A small contrastive audio-text model, trained from scratch: 4500 steps.
Rows from block 9 of the audio encoder of a small contrastive audio-text model, named by matrix and row number. Rows with one number within an expert belong to one neuron, the router's apart. Each number is 128 + 32 x the weight over its row's rms, rounded and kept within 0 to 255. All counts start at 0.
Before each expert's rows are labels from the 100 clips, of 14976, where the router gives the expert most weight on average: "loudest band" is the band of the loudest frequency at the time of the peak. Only what is clearly more common there than usual is listed. The data: read English sentences (LibriTTS-R).
# router: router (encoder.blocks.9.mlp.router.weight, 8x128, trained with AdamW), inputs 0-127
# up: expert up (encoder.blocks.9.mlp.up, 8x32x128), inputs 0-127
# down: expert down (encoder.blocks.9.mlp.down, 8x128x32, transposed), outputs 0-127

# expert 7
loudest band: 4000 to 8000 Hz
router.7 [ 38 116 105 166 127 156 153  77 158 174  85 107  93 133 126 128  76  89  93 105  81 130 114 126 104 172 169  99 140 169 104 155 160 119 159  76 141 107 161 159 109 141 105 149 128 141 146 123 162 111 134 166 201 196 160 120 203 116 114 104 147 157 143 137 131 156 148 164 103 114 152 170 126 125 104  99 110 128  92 150 136  87 157  72 115  69 106  80 147  90 141 119 106 138 154 183 137 118  99 155 133  87  79 179 168 150 156 124 174 110 149 157 187 133 110  98 134  97  84 150 163 177 101 131  83 173 172  92]
up.0 [116 132 137 114 119 113 119 109 122  62 143 126 154 127 108 132 184 191 165 149 150 110 202 115 114 123  83 126 147 104  97 133  73 140 157 153  67 191  67 178 143 151 127 133 113 104 126  12 105 116 199 110 139  32 123 185  94  91 116  78 126 118  93 120 129  98 153 140 172 133 129 118 156 135 167 140 146 139 108 103 111 146 107 112 123 155 175 149 146 142 135 126 198 152 189  86 133 129 115 123 152 120  87 142 104 168 151 124  87  89 129 103 119 129 153 126  92 144 143 109  66 117 171  86 162 127  91 118]
down.0 [ 97 169 154 145 108  62 172 115 166  52  94 171 160 137  88 175 138 177 127 116  77 138 139 132 115 123 170 170 116  83  94 143 157  93  90 108 100 130  97 161 114 119 149 102 146 161 139 117 158  92 147 155 121 104 136 146 144  89 188 108 126 124 125 127 146 149 101 214 166 139  79 102 148  99  57  81 146 161 153  80 124 162  95 150 144 120 119 182 101 196 176  79 153 128 120 126 104 111  88 129 119 177  92 122  89 120 139  87  82  98 131 117 186 141 187  80 147 132 106 143 150  93 104  96 155 175 131 133]
up.1 [139 106 113 162 118  82 169 133 148 133 135 142 120 156 111 126 150 159 177 131 152 109 155 139 117 113  98  90  97 121 104  97  95 103 124 141  64 136  72 161  88 141 139 136 155 143 150  61 128 113 163  86 156   0 122  78 101  96  99  93 141 129 147 113 112  87 111 139 175 145 117 171 136 147 172 140 156 132  94 131 136 129 111 168 157 194 162 207 149 147 151 154 228 113 195 116 163 113 131 109 104 114 122  88  79 162  96 121 113 107 160 121  90 129 112 106 113 129 124 115  97  91 158 147 125 106 127 104]
down.1 [ 93 161 139 117 215 121 170 162 121  72 164 128 155 134 151 177  84 127 190 100 113 145 139  83  98 127  65  86 132 148  90 122 124 177  62 186  74 130 172  64  93 123 135 171 116 149 168  91 155 189 112 121 142  73 141 128  98 154 144 121 130 144 123 115 142 134 164 139 184 119 176 116 111 133 100 160 146 177 127 168 156 135  60 123  90 155 127 111 159 148 124  91 132 104 135 142 134 117  94  99 119 174 166 120 104 173  92 130  93  78  87  75 151  99 156  87 149  91 125 138 142 103 151  86 179 125 154 111]
up.2 [171 108 175  88 133 102 128 105 122 108 120 169 147 152 114 173 109 145 146 146 131 132 120 117  88 136  87 133 110 106 167 116  85 101 132 132  84 153  93 178 145  80 134 123 113 128 123  13 124 115 218 110  73  57 126 135  97 107 165  48  97 112 140 153 140  83 165 123 167 153  83  85 135 137 160 129 131 156 146 133 121 147 105 126 177 151 225 207 163 138 122 144 194 120 114 116 110 138 119 117 157 137 109  86  96 157 116 108  96 141 136 140  95 132 164 121 100 110 143 108 106  96 143  74 167  94  97  98]
down.2 [102 124 135 129 195 127 126 104 150 163 138 214 200 128 107 120  95  75 117 139  96  91  73  86 132 144 101 172 124 162 145  89 171  70 168 117 116 156  88 123 138 142 144 103  42  98 121 109 185 117 140 145 111 164 107 131 126 144 123 159 105  67 126 148  71 121 138 123  71 148  90 150  99 180 167  73 136 153 111  90 130 189 161 117 165 180 157 184  99 165 103 105 169 129 130 106 148 182 154  96 173 130 109 126 111  79 102 118 115 114 119  94 136 167  89 112 119  69 111 126 155 149 146 119  97 159 149 150]
up.3 [154  99 183 143 111  79 174  88 118  70 104 148 173 163 143 132 119 142 191 140 160 139 120 125 110 117  75 146 136 107 124  95  65 104 115 117  45 161 122 139 101 128 147 131  92  69 114  69  85 106 193 108 108  67 112 149 162 139 155  87 121  89 162 124 154 113  93 151 150 153 122 124 163 146 171 128 124 176 105  68 128 137 151 145 153 146 200 227 147 154  93 162 180 125 115  76 105 110 112 114 143 160 133 115 114 158 106 127 111 146 117 148  96 142 133 146  88 113 186  91  74  91 134  82 127 133 114  97]
down.3 [121 102 200 146 164  41 111 129 138  88 114 130 124 123  97 158  95  91 188 136 132 107  83 159 145 168 164 128 131  85 139 161 121 126  88 116 114  99 134 133  67 163 164  86  91 108 168 120  73 101 146 163 106 115  92 126 182 115 161 138  37 104 118 111  77 130 141 101  94 116 132 130 146 148 132 126 131 164 210  99 131 178  99 118 118 116 128 191 152 192 102 179 130 160 116 140 163 164  52 156 143 148 153 153 130 101 147 149 103 127 125 116  98 114 117 133 103  84 127 131 158 216  98  82 102 114 135 136]
up.4 [136 148 104 126 125 113 131 141 138  88 115 160  67 138 111 132 106 142 128 137 155 165  69 126 108 142 109 147  97 134 130  76 113 103 130 118 111 142  79 169 164 160 134 118 119  80  95  33 119 128 193  64  71  55 136 170  72  83 149 119 143  85 157 139 121  99 136 143 183 180  84 102 118 131 151 128 135 192 126 121 114 122  89 146 190 187 182 201 120 138 127  91 200 136 163 161 137 127 162 128 142  96 158 138  83 150 122 113 127 109 107 161 101 156 159 117  85 151 100 102 127  75 131 114 112 118  66 106]
down.4 [115 160  90 136 158 142 149  61 109 135 152 109 114 127 128 131 146 130 162 121  70  24 130 171 110 177 144 129 164 126 184 105 108 153  87 196  87 137 156 111 130  95 137 133 132 199 109  93 140 108 120 139  87 159 157 153  86 108 160 113  75  94  58 112  77 167  85 146 107  97 163 136 139 153 126 115 103 110  94 120 114 197  98 147 143 111 100  73 137 141 110 134  92 149 156 138 114 140 196 119 106 163 111 188 129 112 109 158 101 129 132 203 148 161  92 106 111 159 169  86 120 160 124 193 110 141  96 147]
up.5 [137 145 160 153 119 149 166 104 153  71 136 142 147 173 152 111 155 151 136 138 159 131 138 104 110 112  61  86 125 110 124 116  67 161 142 103 107 153  80 113 101 106  91  87 141 152 146  83 109 104 238  78  77  46 137 143 151 129 153  95 141  99 115 118 125 102 121 118 151 174 135  59  93 123 148 125 138 123 160 112 107 118 145 101 211 217 183 203 131 113 116 142 199 112 154 111 109 140 145 135 107  75 122 105  84 148 104 147  98 135 157 138  94 139 118 138  99 115 132 158 112  91 141  90 163 105  89 103]
down.5 [132 154 111 114  48 167 121 133 119 158 125  83 176 143 150 162 107  72 112 101  65  97 172 100 145 143 166 172 102 112  91 170 122  66 144 149 109  97  86 131 124  89 164 102 126 161 146 181 183 149 158 130 123 199 198 157 187 173 116  96 130 129  77 111  60 133 119 159 189 143 138 116 120 162 116 111  87 109 137 131 158 115 129 149 108 101 122 162 134 149 100 134 206 145 112 113 116  97  84 140 111 134 156 113 184 149 157 128 128 123 162 115 137 113 166 141  70 116  91  82 133 140  49 133 107 179 129 125]
up.6 [129  98 141 111 138 118 155 145 128  82 139 129 160 141 110 111 150 111 196 158 151 170 169 107 105 118  67 105 149  87  84  79  85 174 137 120  80  94 102 202  98 115 134 160 135 139 129  72 121  94 196  61 116  32 109 155 108  85 109 119 103 106 127 173 117 118 162  77 141 174 123  99 130 150 160 136 133 131 106 119  95 137  90 157 131 220 198 158 137 126 111 139 170 157 110 140 133 131 152 132 140 121  84  99  56 131 105 166 131 147 123 108 115 137 140  80 145  99 134 118  83 107 167 113 208 123 139 122]
down.6 [120 139 166  96 132 129 120 139 164 102 123 135 140 160 102 139 157 163 140 154 140 177 134 123 158 156 170 106  57  78 161 129  80 163 109 108  92 132 149 163 108 134 105 145  81 161 151 117  91 100 102  94 142 171 180 130 215  80 148 110  90 171 154 132  69 143 122 112 114 169 110 110 108 145 129 100 123 113 149 162 153 166  91 126  97 124  54  64 111 110 138 109 114 137  56  90 123 142  79 123 144 167  77  98 151  98 114 159 132 100 129 104 206 175 165 100 174  91  93  73 134 143 147  88 167  84 156  87]
up.7 [141 114 113 145  81  81 121 135 127  68 127 124 121 159 118 138 163 148 125 147 156 102 113 119 104 122 100 117 139  80 174  89  67 122 116 128 130 140 105 137 133 131 166 159 123 127 112  58  65 114 241 110  84   0 126 174 139 121  99 114 127 152 110 112 140  76  98 126 122 187 110  94 167 140 140 145 141 137 158  97 124  79 114 125 173 174 134 179 152 134 122 173 216 151 128  87 109 160 106 139 122 102 108 118  79 154  89 130 113 168 147 152 105 182 122 122 120  91 110 115  87  82 144 144 164 117 140 107]
down.7 [135 172 113 132  81  71 102 128 174 128 174  88 132 173 138 173 179 114 111 158 114  77 146  72  80 151 173 113 159 131 111 111  97 152 138 136 163 118 134  80  87 121 184 175 128 157 149  63  73 104  99 184  56 134 122 112 128 172 129 145  97 174  71 137 137 185 151 161 121 181 118 156 185 158 123 132 139 121 188 147 128 143 120 122 145 177  56 124 187 105 143 167 105 149 100  68 134  89 113 104  82  91 152 116 116 101 105 132 111 149 165 138 133 123 110  88 123 111 121 126 112 131  60  98 140 156 107 122]

# expert 6
loudest band: 4000 to 8000 Hz
router.6 [ 54  70  60 146 103 142 195 118 107 148 106 141 108  83 118 122  77 135 136 143  79 112 124  76 141 164 119  86 134 144 114 136 150 117 129  65 163 131 192 142 108  64 104 123 106 174 145 146 139 141 155 139 173 127 107 142 129 123 105 179 142 105 188  99 117 158 101 158 136  85 140 150  71 140 158 102 166  92  24 118 106 100 116  95 120 113  98  88 118  98 101  62 108  71  74 143 113 101 111 145 109 138 118 188 132 130 137 141 172 155 132 149 151 125 104 139 136 115  76 137 168 151 152 146  88 163 127  69]
up.0 [222 129 141 111 102 120  83 155 112 139 128 124 153 119 107 172 183 160  90 109 178 125 137 137 144 153 167  92 136 108 107 112  99 113  79 153  82 113 112 131 138 170 109 152 124 118 134  47 126 142  71  69 132  28 173 114  73 143  94 135 161 139  92 171 136 114 113  92 154 191 141 100 170 151 151 162 174 128 152 107 134 106 137 124 113 184 174 183 143 134 159 129 201 136 193 146 145 140 141 143 100 127 111 120 116 119  92  89  98 150 121 127  66 124 155 126 111 181 124 143 120  99 111  74  96 110  88  98]
down.0 [159 132 129 179 139 131 143 120 102 103 131 133  51 130 157 106 160  90 124 149 178 154 132 137 146 143 160 113 109 166  90 123 146 109 141  50  84 179  77 110 161 132 160 150 178 102 116 102 166 144 126  94 120 115 132 125 109 131 162 205 220  84  93 136 144 111 120 122  77 134  42 132  94 114 184 111 114 107 136 111  66  63  77 122 144  72 136 178 152 136 124 160 193 124 121 182 147 104 121  97 118 117 104 152 201 132 129  81  81 143  95 117  84 171 118 118  97 129 152 146 118 120 143 149 123 107 125 147]
up.1 [163 165 155 135  47 108 123 113  93 100 111 172 160 159 145 143 177 124 136 141 139 174  92 135 101 118  95  77  93 119 144 120 105 124 105 119 114 136 142 130  91 143 154 156 122  69 123   0 120 114  91 152 108  87 117 131 139 156 121  66 134 103 121 154  67 120 190 109  98 199 106  98 177 127 119 120  96 167 185 104  81 137 139  61 135 107 167 180 159 128 191 149 218 156 172 105 152 145 125 138 153 161 140 100 135 160 136 152 119 129 110 135 102 127 133 152  89 144 121 107 112 101 101  91 144 111 136 152]
down.1 [ 81 139 133  94  55 151 116 126  88 142 142 125 159 134 165 176 152  86 108 109 118 172 110  92 165  81  90 111 154  81 106 132 135 110 155 147 136 117 147 116  74 147 146 119 145 102 159  47  97 125 137 157 100 215 108 136 136 159 154 157  97 109 155  88  78 108 124 173 131  92  81 124 102 165 203 109 115 112 151 151 133 161 123 103 121 154 190 157 136 171 120 109 167 130  99 149 125 125 126  87 134 134  44 133 130  97  92 136 114 136 120 114  78 127 109 107 112 172 147 118 169 241 162 176 139 110 170 128]
up.2 [180 146 170 123 145  58 173 121 125  48 104 149 130 161 110 156 130  75 167 113 104 157 124 107 150 165 142  96 106 133 113 131  99 116 110 123  89 140 149  92 130  82 168 212 128  92 158  70  86 109  90 113 163  36 136 120 134 128 123 175 166 135 121 128 160 105 119 112 155 194 115  68 158 143 114  99 133 133 148 125 156 151 106 108  93 175 165 124 151 147 173 171 209 156  98 124 169 129 123 135 104 162  87 139 125 161 109  96 129 122  63  59 106 125 168 112 123 150 115 105 161 131 129  93 171  86 125  98]
down.2 [117 108  80 141 152 137 125 172  97 120 180 140  84 132 142 151 118 160 135 126  94  93 110 172 115 131  94 113 136 166 168 177 112 145 140 137 128  81 147  65  45 114 119  58 159 168 159 166 124 157 100 162 109 145 168 158  78 100  89 103  79  71  84  97  69 191 151 121 139 125 138 149 159 111 144 149 138 162 142 145 212 118 122 130 139 163 129 141  90 104  95 101 111  90 189 158 136  67 170 154  98  97  94  99 107 152 170 183  93 110 160 151 104 138 135  90  81 153 127 155  99 156 118 152 171 123 167 142]
up.3 [209 118 177 114 152  77 107 130 113 112 127 136 171 143 110 170 141 133 143 143 152 180 148 135 117 123  93 135 117 133  69 120 102 102 147 136 113 149 131 137 123 116 114 167 141  86 154   3  68 143  81 106 127  34  85 120 119 127 174 156 106 127 149 122 105  78 143  57 149 142 107 109 151 133 120 147 131 160 145 147 137 120 168 148 103 157 153 132 161  99 178 134 189 162 180 154 151 125  94 105 120  93  78 140  65 163 120 139 133  92 114 101  67 136 155 158  74 144 136 144  86 118  85  81 151 131 109  91]
down.3 [129 162 165 159 152 126 142 196 147  92  85 124 145 124 122 112 132 114 111 153 170 160 129 106 110 127 103 141 104 110 138 123 161  97  60 110 101 130 155 115 149 108 103 195 115 147 107 101  96 129  89 204 164  86  86 161 142 166 123 173 103 119  83 158 136  53 104 147  77 101 102 103 137 114 139 134 120 152 119 182 100 166 135 123 116 133 144 121 189 195 161 181  62 144 112  94 108  87 161  65 152 140 119 137 135  77 202  93  82 157 113  98 148 100 174 104 114 100 127 137 150  85 209 133 161 113 118 108]
up.4 [182 146 144 121 139  82 145 166 118  51 131 138 187 157 131 109 135 106 109 110 156 153 126 119 116 117 107 152 152 144  41 140  99 132 173 126  94 158 130 162 130 123 156 154 151  72 141  58 143 141  56 100 107  43 134 120 108 140 201 126 117 123 113 135  83 103 171  87 130 133 161 135 163 115 122 150 115 121 129 159 138 138 134 159 169 128 120 162 127 151 151 171 255 119 172 119 108 116 152 131  79 129 143 142  98 109 148 110 106 136  78  94  87 113 135 123  95 146 135 135 125 117 147 120 149  99 131 101]
down.4 [116 126 150 161 162 160 163 159 121 114 202 107 179  62 117 100 150 140  52 106 156  99 145  93 176  87  84 118 125 172 115 137  82 154 164 143 137 126 146 180 129 131 146  89 132 147  89 129 127 162  94  88 117 149 135  92 149  86 135 181 145 108 144  62 131  83 143 101 102  99 147 137  83  92 167  94 144 132 131 128 176  83 114 156 113 133 137 178  75  93  97 113 147 122 196 173 111 143 109 132 100 141 119 115 107 115 186 145  33 164 119 130 113 179 155 145  92 153 118 155  77  99 204 122 127 104 109 126]
up.5 [175 167 132 133 126  88  92 129 135 102 119 132 158 140  84 109 139 133 143 106 112 165 143 130  88 131 180 141 165  96 140 149 126  82  93 161  95  94  81 165 128 143 124 129 130 122  96  54  97 140  74 123 117   0 165 105 133 153 148  81 102 142 120 135  74  78 152 109 141 186 115 111 118 130 132 140 120 120 198  91  96 158 152 136 162 192 159 150 146 108 163 160 233 120 157 142 121 136 150 162 117 104 144  90 113 180 144 119 121 113 112 113 107 129 149 145 113 153 154 161 141 121 131 126 120 101  80 115]
down.5 [101 134  81 115 152 139 146  98 141 142  95 129 163  66 151 142 131 121 109  93 135 106 190 166 176 137 151 138 102 198 157 160 147 145 105 173 111 137 133 191 119 155  72 123 137 162 170 161 157 127 121 169 178 156  89  99 142 116 172 104 151 160 151  70 120 150 126 113  95  97 133 146  58 125 103  95 123 106  90 141 140 120 133 105 155  97 112 132  89 145 191 125  56 105  86 166 104  80 150  66 135 127 188 192 200 124  90  88 146 122  63 125 158  92  54 143 110 134 126  97 154 128 123 105 135 138 139 103]
up.6 [195 148 126 102 130  93  63 137 139  75 132 108 156 101 117  94 146 148  92 128 143 138 173 107 131 100 122 144 165 144 115 113  27 133 127 129 127 129  81 155 155 108 103 126 134 111 107  10 116 169  86  59 121  49 109 129 120 100 146 134 121 106 163 132 131  94 143  68 172 201 115 108 144 119 177 138 132 145 205 147 110 100 115 119 142 143 154 168 125 106 142 113 190 143 170 164 161 150 185 164 114 104 104 140  95 113 198 100 146 121 131 160  83 131 135 135 128 159 130 147 127 141 142  96 131  82 108 142]
down.6 [ 66 149 139 116  93 117 147 130 145 154 106 139 101  60 122 103 126  87  83 153 115 153 195  85 181 111 131  85 119 142 130 119 160 174 200  77 156 129 104 136 164 151 128 132 101 157 159  98 163 136 131 128 177 108  80 104 117  65 155 129 169  99  72 150 165 149 122 130 106 126 188 174 153 156  35 129  96 112 180 142 132 134  47 121  95  92 138 105 115 146 163 188  91 143 118 100  93 161 105 180 114 113 129 114 198 157 138 127  79 113 108 126 149 154 147 121  89 126  99 112 159 169 115 121 130 127 164  84]
up.7 [145 186 131 170 111 104 128 131 142 111  90 187 143 190 127 149 121  87 130  98 150 183 155 131 102 117  92 100 137 158 123  98  91 161 118 145 132 164 107 151  90 124 139 187 100  62 138  12 100  98  88 114 111  17 128 116 117 150 112 127 172 120 141 141  58  89 133 124 131 145 110 128 148 134 146 114  86 160 192 150 112 129 122 154 124 176 134 107 173 170 165 150 190 112 185 138 143 133 105 133 122 111 120 147  61 184 108 110 113 137  78  82 110 125 135 130  71 148 130 174 124 125 127  90 124 117 134 138]
down.7 [ 88 123 121 161  68  90 119 226 129 101 127 101 136 151  50 142 158 116 151  61 174 185  98 140  88 169 119 126 120 122  98 106 131 171 143 153 149  85 131 127  99 139  71  72  99 125 123  97 118 147  89 165 137 147 132 117 150 140 158 138 107 166 115 188  84  86 163 135  87 117  93 101 143 154 187 122 155 150 171 149 163 151  87 153 110 172  71  69  94 145 179  98 126 119 105 124 117  93 111 127  92 172 160 168 103 156 158 133 176 130  96 133 125 123 149 141  87 134 139 155  96 193 141  73 134  94 162 125]

# expert 1
loudest band: 250 to 500 Hz
router.1 [122 136  96  90 155 124 115 156 153  91 119 118 131 140 169 131 158 126 124 160 102 132 147 128 157  64 112 143  87 135  78  64 108 119 113 121 161 150  76  89  94 150  69  79 104 121 139 144  88 125 158 147  83 117 154 167  84  71 112  88  30 156 111 150 155 147 147  89 161 105 144 113  99 129 131 145 121 110 143 140 165 157 187 142 158 153 192 175 156 160 120 195 132 198 118 171 146 133 181  94 155 156 151  88 150  42 173 124 125 118  88  99 157 116 108  88 168 156 151 112  91 136 150 102 149 128 132 174]
up.0 [133 201 107 116 134 182 144 118 141 137 109 139 141 109 115 120  48  91 122  86  83 114  99 131 100 162 133 120 172  98 155 162 158 109  71 130  78  90  93 131  92 121 156  89 127 255  56  90 180 124 145 171 102 117 147 127 166 137 139 157 121  68 151 179 125 133  77 160 133 170 111 102  91 114 151  95 132 142 160 156 144 120 147 126 107 133 108 137 120 222 134 158 130 100 162 105 147 131 150 131 155 104  88 148 114 153 124 141 153 125  83 121 115 118 132 167 115 148 103 179  88 114  79 142 167 160 126 127]
down.0 [168 114 103  83  83 166  87  95 105 155 160  68 131 122 126 100 180  93 120 145  96  99 127 160 103 109 157 102  61  89 188 167 106 117 136 189 128 169 131 163 109  36 109 112 141 114 125  91 149  94 104  78 162 136 164 114  67 169 126 125 102 134   9 148  79 102 139 127 123  97 169 172 154 166 161 110 134 145  83 142 158 116 157  99 174 169 120 136 130  59 190 113 111 140 129 162 149 108 132 139 108 164 157 133 135 108 105 121 116 104 146 159 148 167 141 140 119 140 122 148 150 177 143 140 130 102  96 157]
up.1 [133  98  85 131 144  98 142 113 101 138 109 101 152 138 108 136 129 126  96 123  89 112 108 131  86 128 119 112 148 130  42 153  47 127 161 136 113 109  81 152 127 125 150  70 175  70 114  75 103 170 229  90 159  80 103 150 113 158  90 184 134 102 111 207  96 100 177  86 137 222  99 143 163 156 132 145 106 114 121  66 121 149 171 202 144 134 106 130 136 152 111  64 154 111 145 136 147 146 118 111 175 120 125 156 104 155 140 180 103 118  93 137  97 119 134 121  92 107 126 165 110 141 160 126 163 129 131 136]
down.1 [137 169 142 140 106 133 148 107 145  87 130  79 112 160 114 112 102  82 184 117 178 132 151 113 167  86 159 163 167 132 161 114 153 129  98 168  81 156 120  65 116 108 154 179  52 162 124 153 164 130 129  51 123 133 203 132 120 131 201 161 163 129 119  96 120 151  95 152 153  74  89  80 161 184 143  86  95  99 119 143  72  93 111  48 101  65 139 111 131 174 156 147 160 180 132 104 120 152 110 168 122 129 152 110 118 152 134 133 133  92  78 114 126 131 186 105 115  91 134  86 147 147 119 142 101 162 141 141]
up.2 [115 122 136 120 136 143 130 104 126 155 110 132  42 151 139 122  68 112 119  94 102 134  80 132 122 170 115 151 131 153 116 126 177 119 132 138  58 101 132  34 109 106 192 118 149 139 153  96 120 138 147 134 160 164 132 113 124 170 155 217 111 107 104 196  96 134 112 185 128 155 116 198 188 130 150 145 154 146 116 102 113 153 115 112 176 154 128  92 183 129 125 103 215  97 134 140 128 151 129 106 163  94  44 134 115  96 117 136  91  78 163 152  69 112 135 122 150 154 105 133 168 108 151 152 124  74 174 121]
down.2 [182 180  97 133 108 115  87 191 116 161 188 134 146 128 125 122 141 135 134 141 157 160  99 139  82 150 121 109 122 118  93 125  81 139 118 110 163  74 131  87 149  88 100  76 118 114  93 140 100 131 159 110 146  97 136 140 155  98 117  89 126 115  89 122 132 130 182  70 125  81 105  73 115  81 117 164 136 110 158 181 179 145 143  99 122 138 111 139 138  69 183 124  97 149 194 159 102 127 137 180  97 107  40 121  96 140 195 133 141 204 178 150 112 142 132 118 120 131 148 180 108 142 146  92 210 162  93  97]
up.3 [ 95  85 110 126 104  79  94 102 110  91 141 157 194   0 106 154 142 149 112 131 125 128  66 142 121 156 106 104 112 123  87 140 169 130 117 133 121  85 129 132 136 131 128 100  90 162 150 143 125 137 197 168 113 140 137 179 110  92 119  52 106  75 140 143 137 127 137  67 181 150 130 119 131 126 122 155 138 141 113 144 173 113 141 116 170 207 124 147 137 160 115 111 107 124 169 155 135 126 135 141 162 110   7 140 109 110 116 129 147  61 140 164 124 145 126 110 117 202 127 162  92 160 145 133 156 127  97 112]
down.3 [167 175 214 136 199 148 127 117 134 119 134 144 116 147  95 101  69 130 158 160 121  92  72 120 117  66  97 104 162  98 132  45 137 127 140 145 104 180 145 131 102 116 119 162 123 136 190  58 138 100 140  93 117  78 174 102 111  87 184 192 112 146 164 121 187 103  79 155  99 146 135 161 133 115 154 109 138 126 157  89 110 140  81 116 166 132 159 133 109 142 157  75 203 117 118 132 121 161 153 107 153 150 153 154  92 136 112 104  92  84 105 105 103 105 128 149 136  99 172 121 147  68 144 121 107  89 111 181]
up.4 [147 138  89 125 114  96  73 117 128 140 140 146 159 199  98 117 101 116 142  90 132 114  55 151  75 187 139 120 134 135 113 195 110  88 116 151 146 104 101 186  56  91 127 104 156 165  45 133 129 150 143 156 109 126 143 144 138  91 141 134 120 151 115 145  84 127 175 138  79 161 103 103 162 115 165 131 122 156 111  90 134 167 151 149 140 169  57 108 182  98 133  87 163 128 197 183 149 140 159 131 189  77 122 161  52 112 145 157  97 135 174 160 127 116 134 135  94 160 109 169 111 130 113 125 119 118  67 152]
down.4 [150 140 192  94 146 141 166 120 115  94 104 168 122 148 118 110  82 167 106  77 120 151 121 138 173 165 191 117  95 121 123  84 160  62 135 144  50 163 117 100 155 135 135 107 164 140 160 106 181 113 117 117 172 126 190 112 126 164 145 133 154 120 107 111 130 107 114 122 138 121 105 135 158 124 182  98 183 133 131  79 105 122 135 110 157  54 162 153 139 146 131  60 187 110 171 125  91 126 104 140 136 173 108 155 181 195 103 116  96  74  89 147  98 106 138 119 124  95 160 159  81  45 177 121 141  82 142  99]
up.5 [154 142  98 119 121  44 110 128 103 119 158  94 118 121 121 161 141 135 118 128 116 131  70 146 126 168 163 128 137 145 130 139  97  88 139 134 130  98 156 115 134  73 170 122 116  55 186  71  86 161 143 139 111 132 157 140 145 179 156 164 155  82 102 150  81 132 162 103 127 149 123 156 179 130 134 154 164 181 189 114 129 120 107  98 164 181  43 128 160 103 129 115 198 113 162 155 121 118 118 113 129 112  88 170  89 163 104 100 141  53 148 168 159  86 127 122  53  82 143 114 129 196 129  73 114 120 141  83]
down.5 [180 135 195 109 121 176 103 146 121 143 108 172 157 132 167  57 119 126 130 118 165 117 130 105 181 130 171 114 184 136 100 115  85 150 156  74 130 120  77 113 105 119  99 142 172 172  88 144 114 101  93 120 120 208 128 118 134  69 117 212 155 101 129 104 108 160 124  93  34 138 135 133 125 135 157  48 151 137 103  71  78 110  99 157 169 151 123 127  75 119 139 108 128 154 139 180 121 157 123 174 140 191  85 103 157 105 131 100 135 178 129 116 104 139  95 156 133 103 126 134  95 108 163 141 109 133  98 177]
up.6 [ 83 102 119 148 127 107 177 102 110 120 132 174 196  52 106 178 102  88  87 119 127 137  95 125 125 106  65 135  54 151  90 131 160 157 114 132  77 115 112 126 138  60 145  87 123  88 118 130 135 152 191 158 114 115 125  97 135 152 161  90 127  48 132 183 157  96  86  91 174 148 127 126 118 128 170 120 140 145 150 161 171 128 122 122 150 190 136 185 126 159 146  95 142  88 171 155 135 143 143 145 118 115  59 165 172 173 116 136 110  58 110 148 127  86 150 145  72 163 100 153 105 121 147 148 132 129 101  77]
down.6 [143 154 105 135  92 158 170 125 198 124 140  94 131 120 104  37  69  85 121 196 174 134 151 124  74 139 117 144 195 125 127 118 148 117 144 137 155 109 109  89 184 111 115 124 133 160 133  82 177 176 156  78 110 140 150 142 149  81 161 161 116 125 178 139 196 155  69 133 110  89 139  95 131  92 135 119 164 112 114 186 149 177 134 116 128  53 118  95 127  91 109  92  89 108  96 129 119 120 129 119 126 205 152 131 132  95 138 140 175 113 168 134 113  89 182 121 183 161 128 130  85 138 148 173  91 167 114 124]
up.7 [ 76 169 113 109 130  96 117 106 114  99 108 180 141  95 131  56 119  98  80 121 137 150 131 109 101 168 122 145 205 154 168 151 150 127 119 120 134  75 133  90  94 169 156  82 126 255 109  94 104 107 208 166 121 117 148 185 145 150 105  98 117 100 147 162 131 137 101  96 157 119  83  90 122 122 128 103 113 121 122 193 119 197 175 107  89 134 136 152 128 172 121 125 162 145 150 117 128 111 157 130 160 102  92 158  79 126 156 127 135 103 121 106  83 106 143 126 144 189 114 136  81 139 134  89 182 132 127 118]
down.7 [158 147 128 123 104 117 100 124 143 183 133 146 114 132 128 156 124 134 182 107 120 140  96 180  89 126 134 155  77  90 109 138 129  95 163 146 106 144 111 108 157  43 130 177 148  56 130 149 114 152 104  59 217 109 112  96 118 127 185 153 113 150  80 104  70 136 117 124 120 170 126 130 121 161 114 143 129 132 160  83 130 137 139  62 192 155 111  93 143 109 151 131 119  78 117 174 175 167  95 139 137 174 135 128 199 163  94 192 137  67 128 171  90 126 146 165  97  61 110 134 146 121 171 105  83 143 153 124]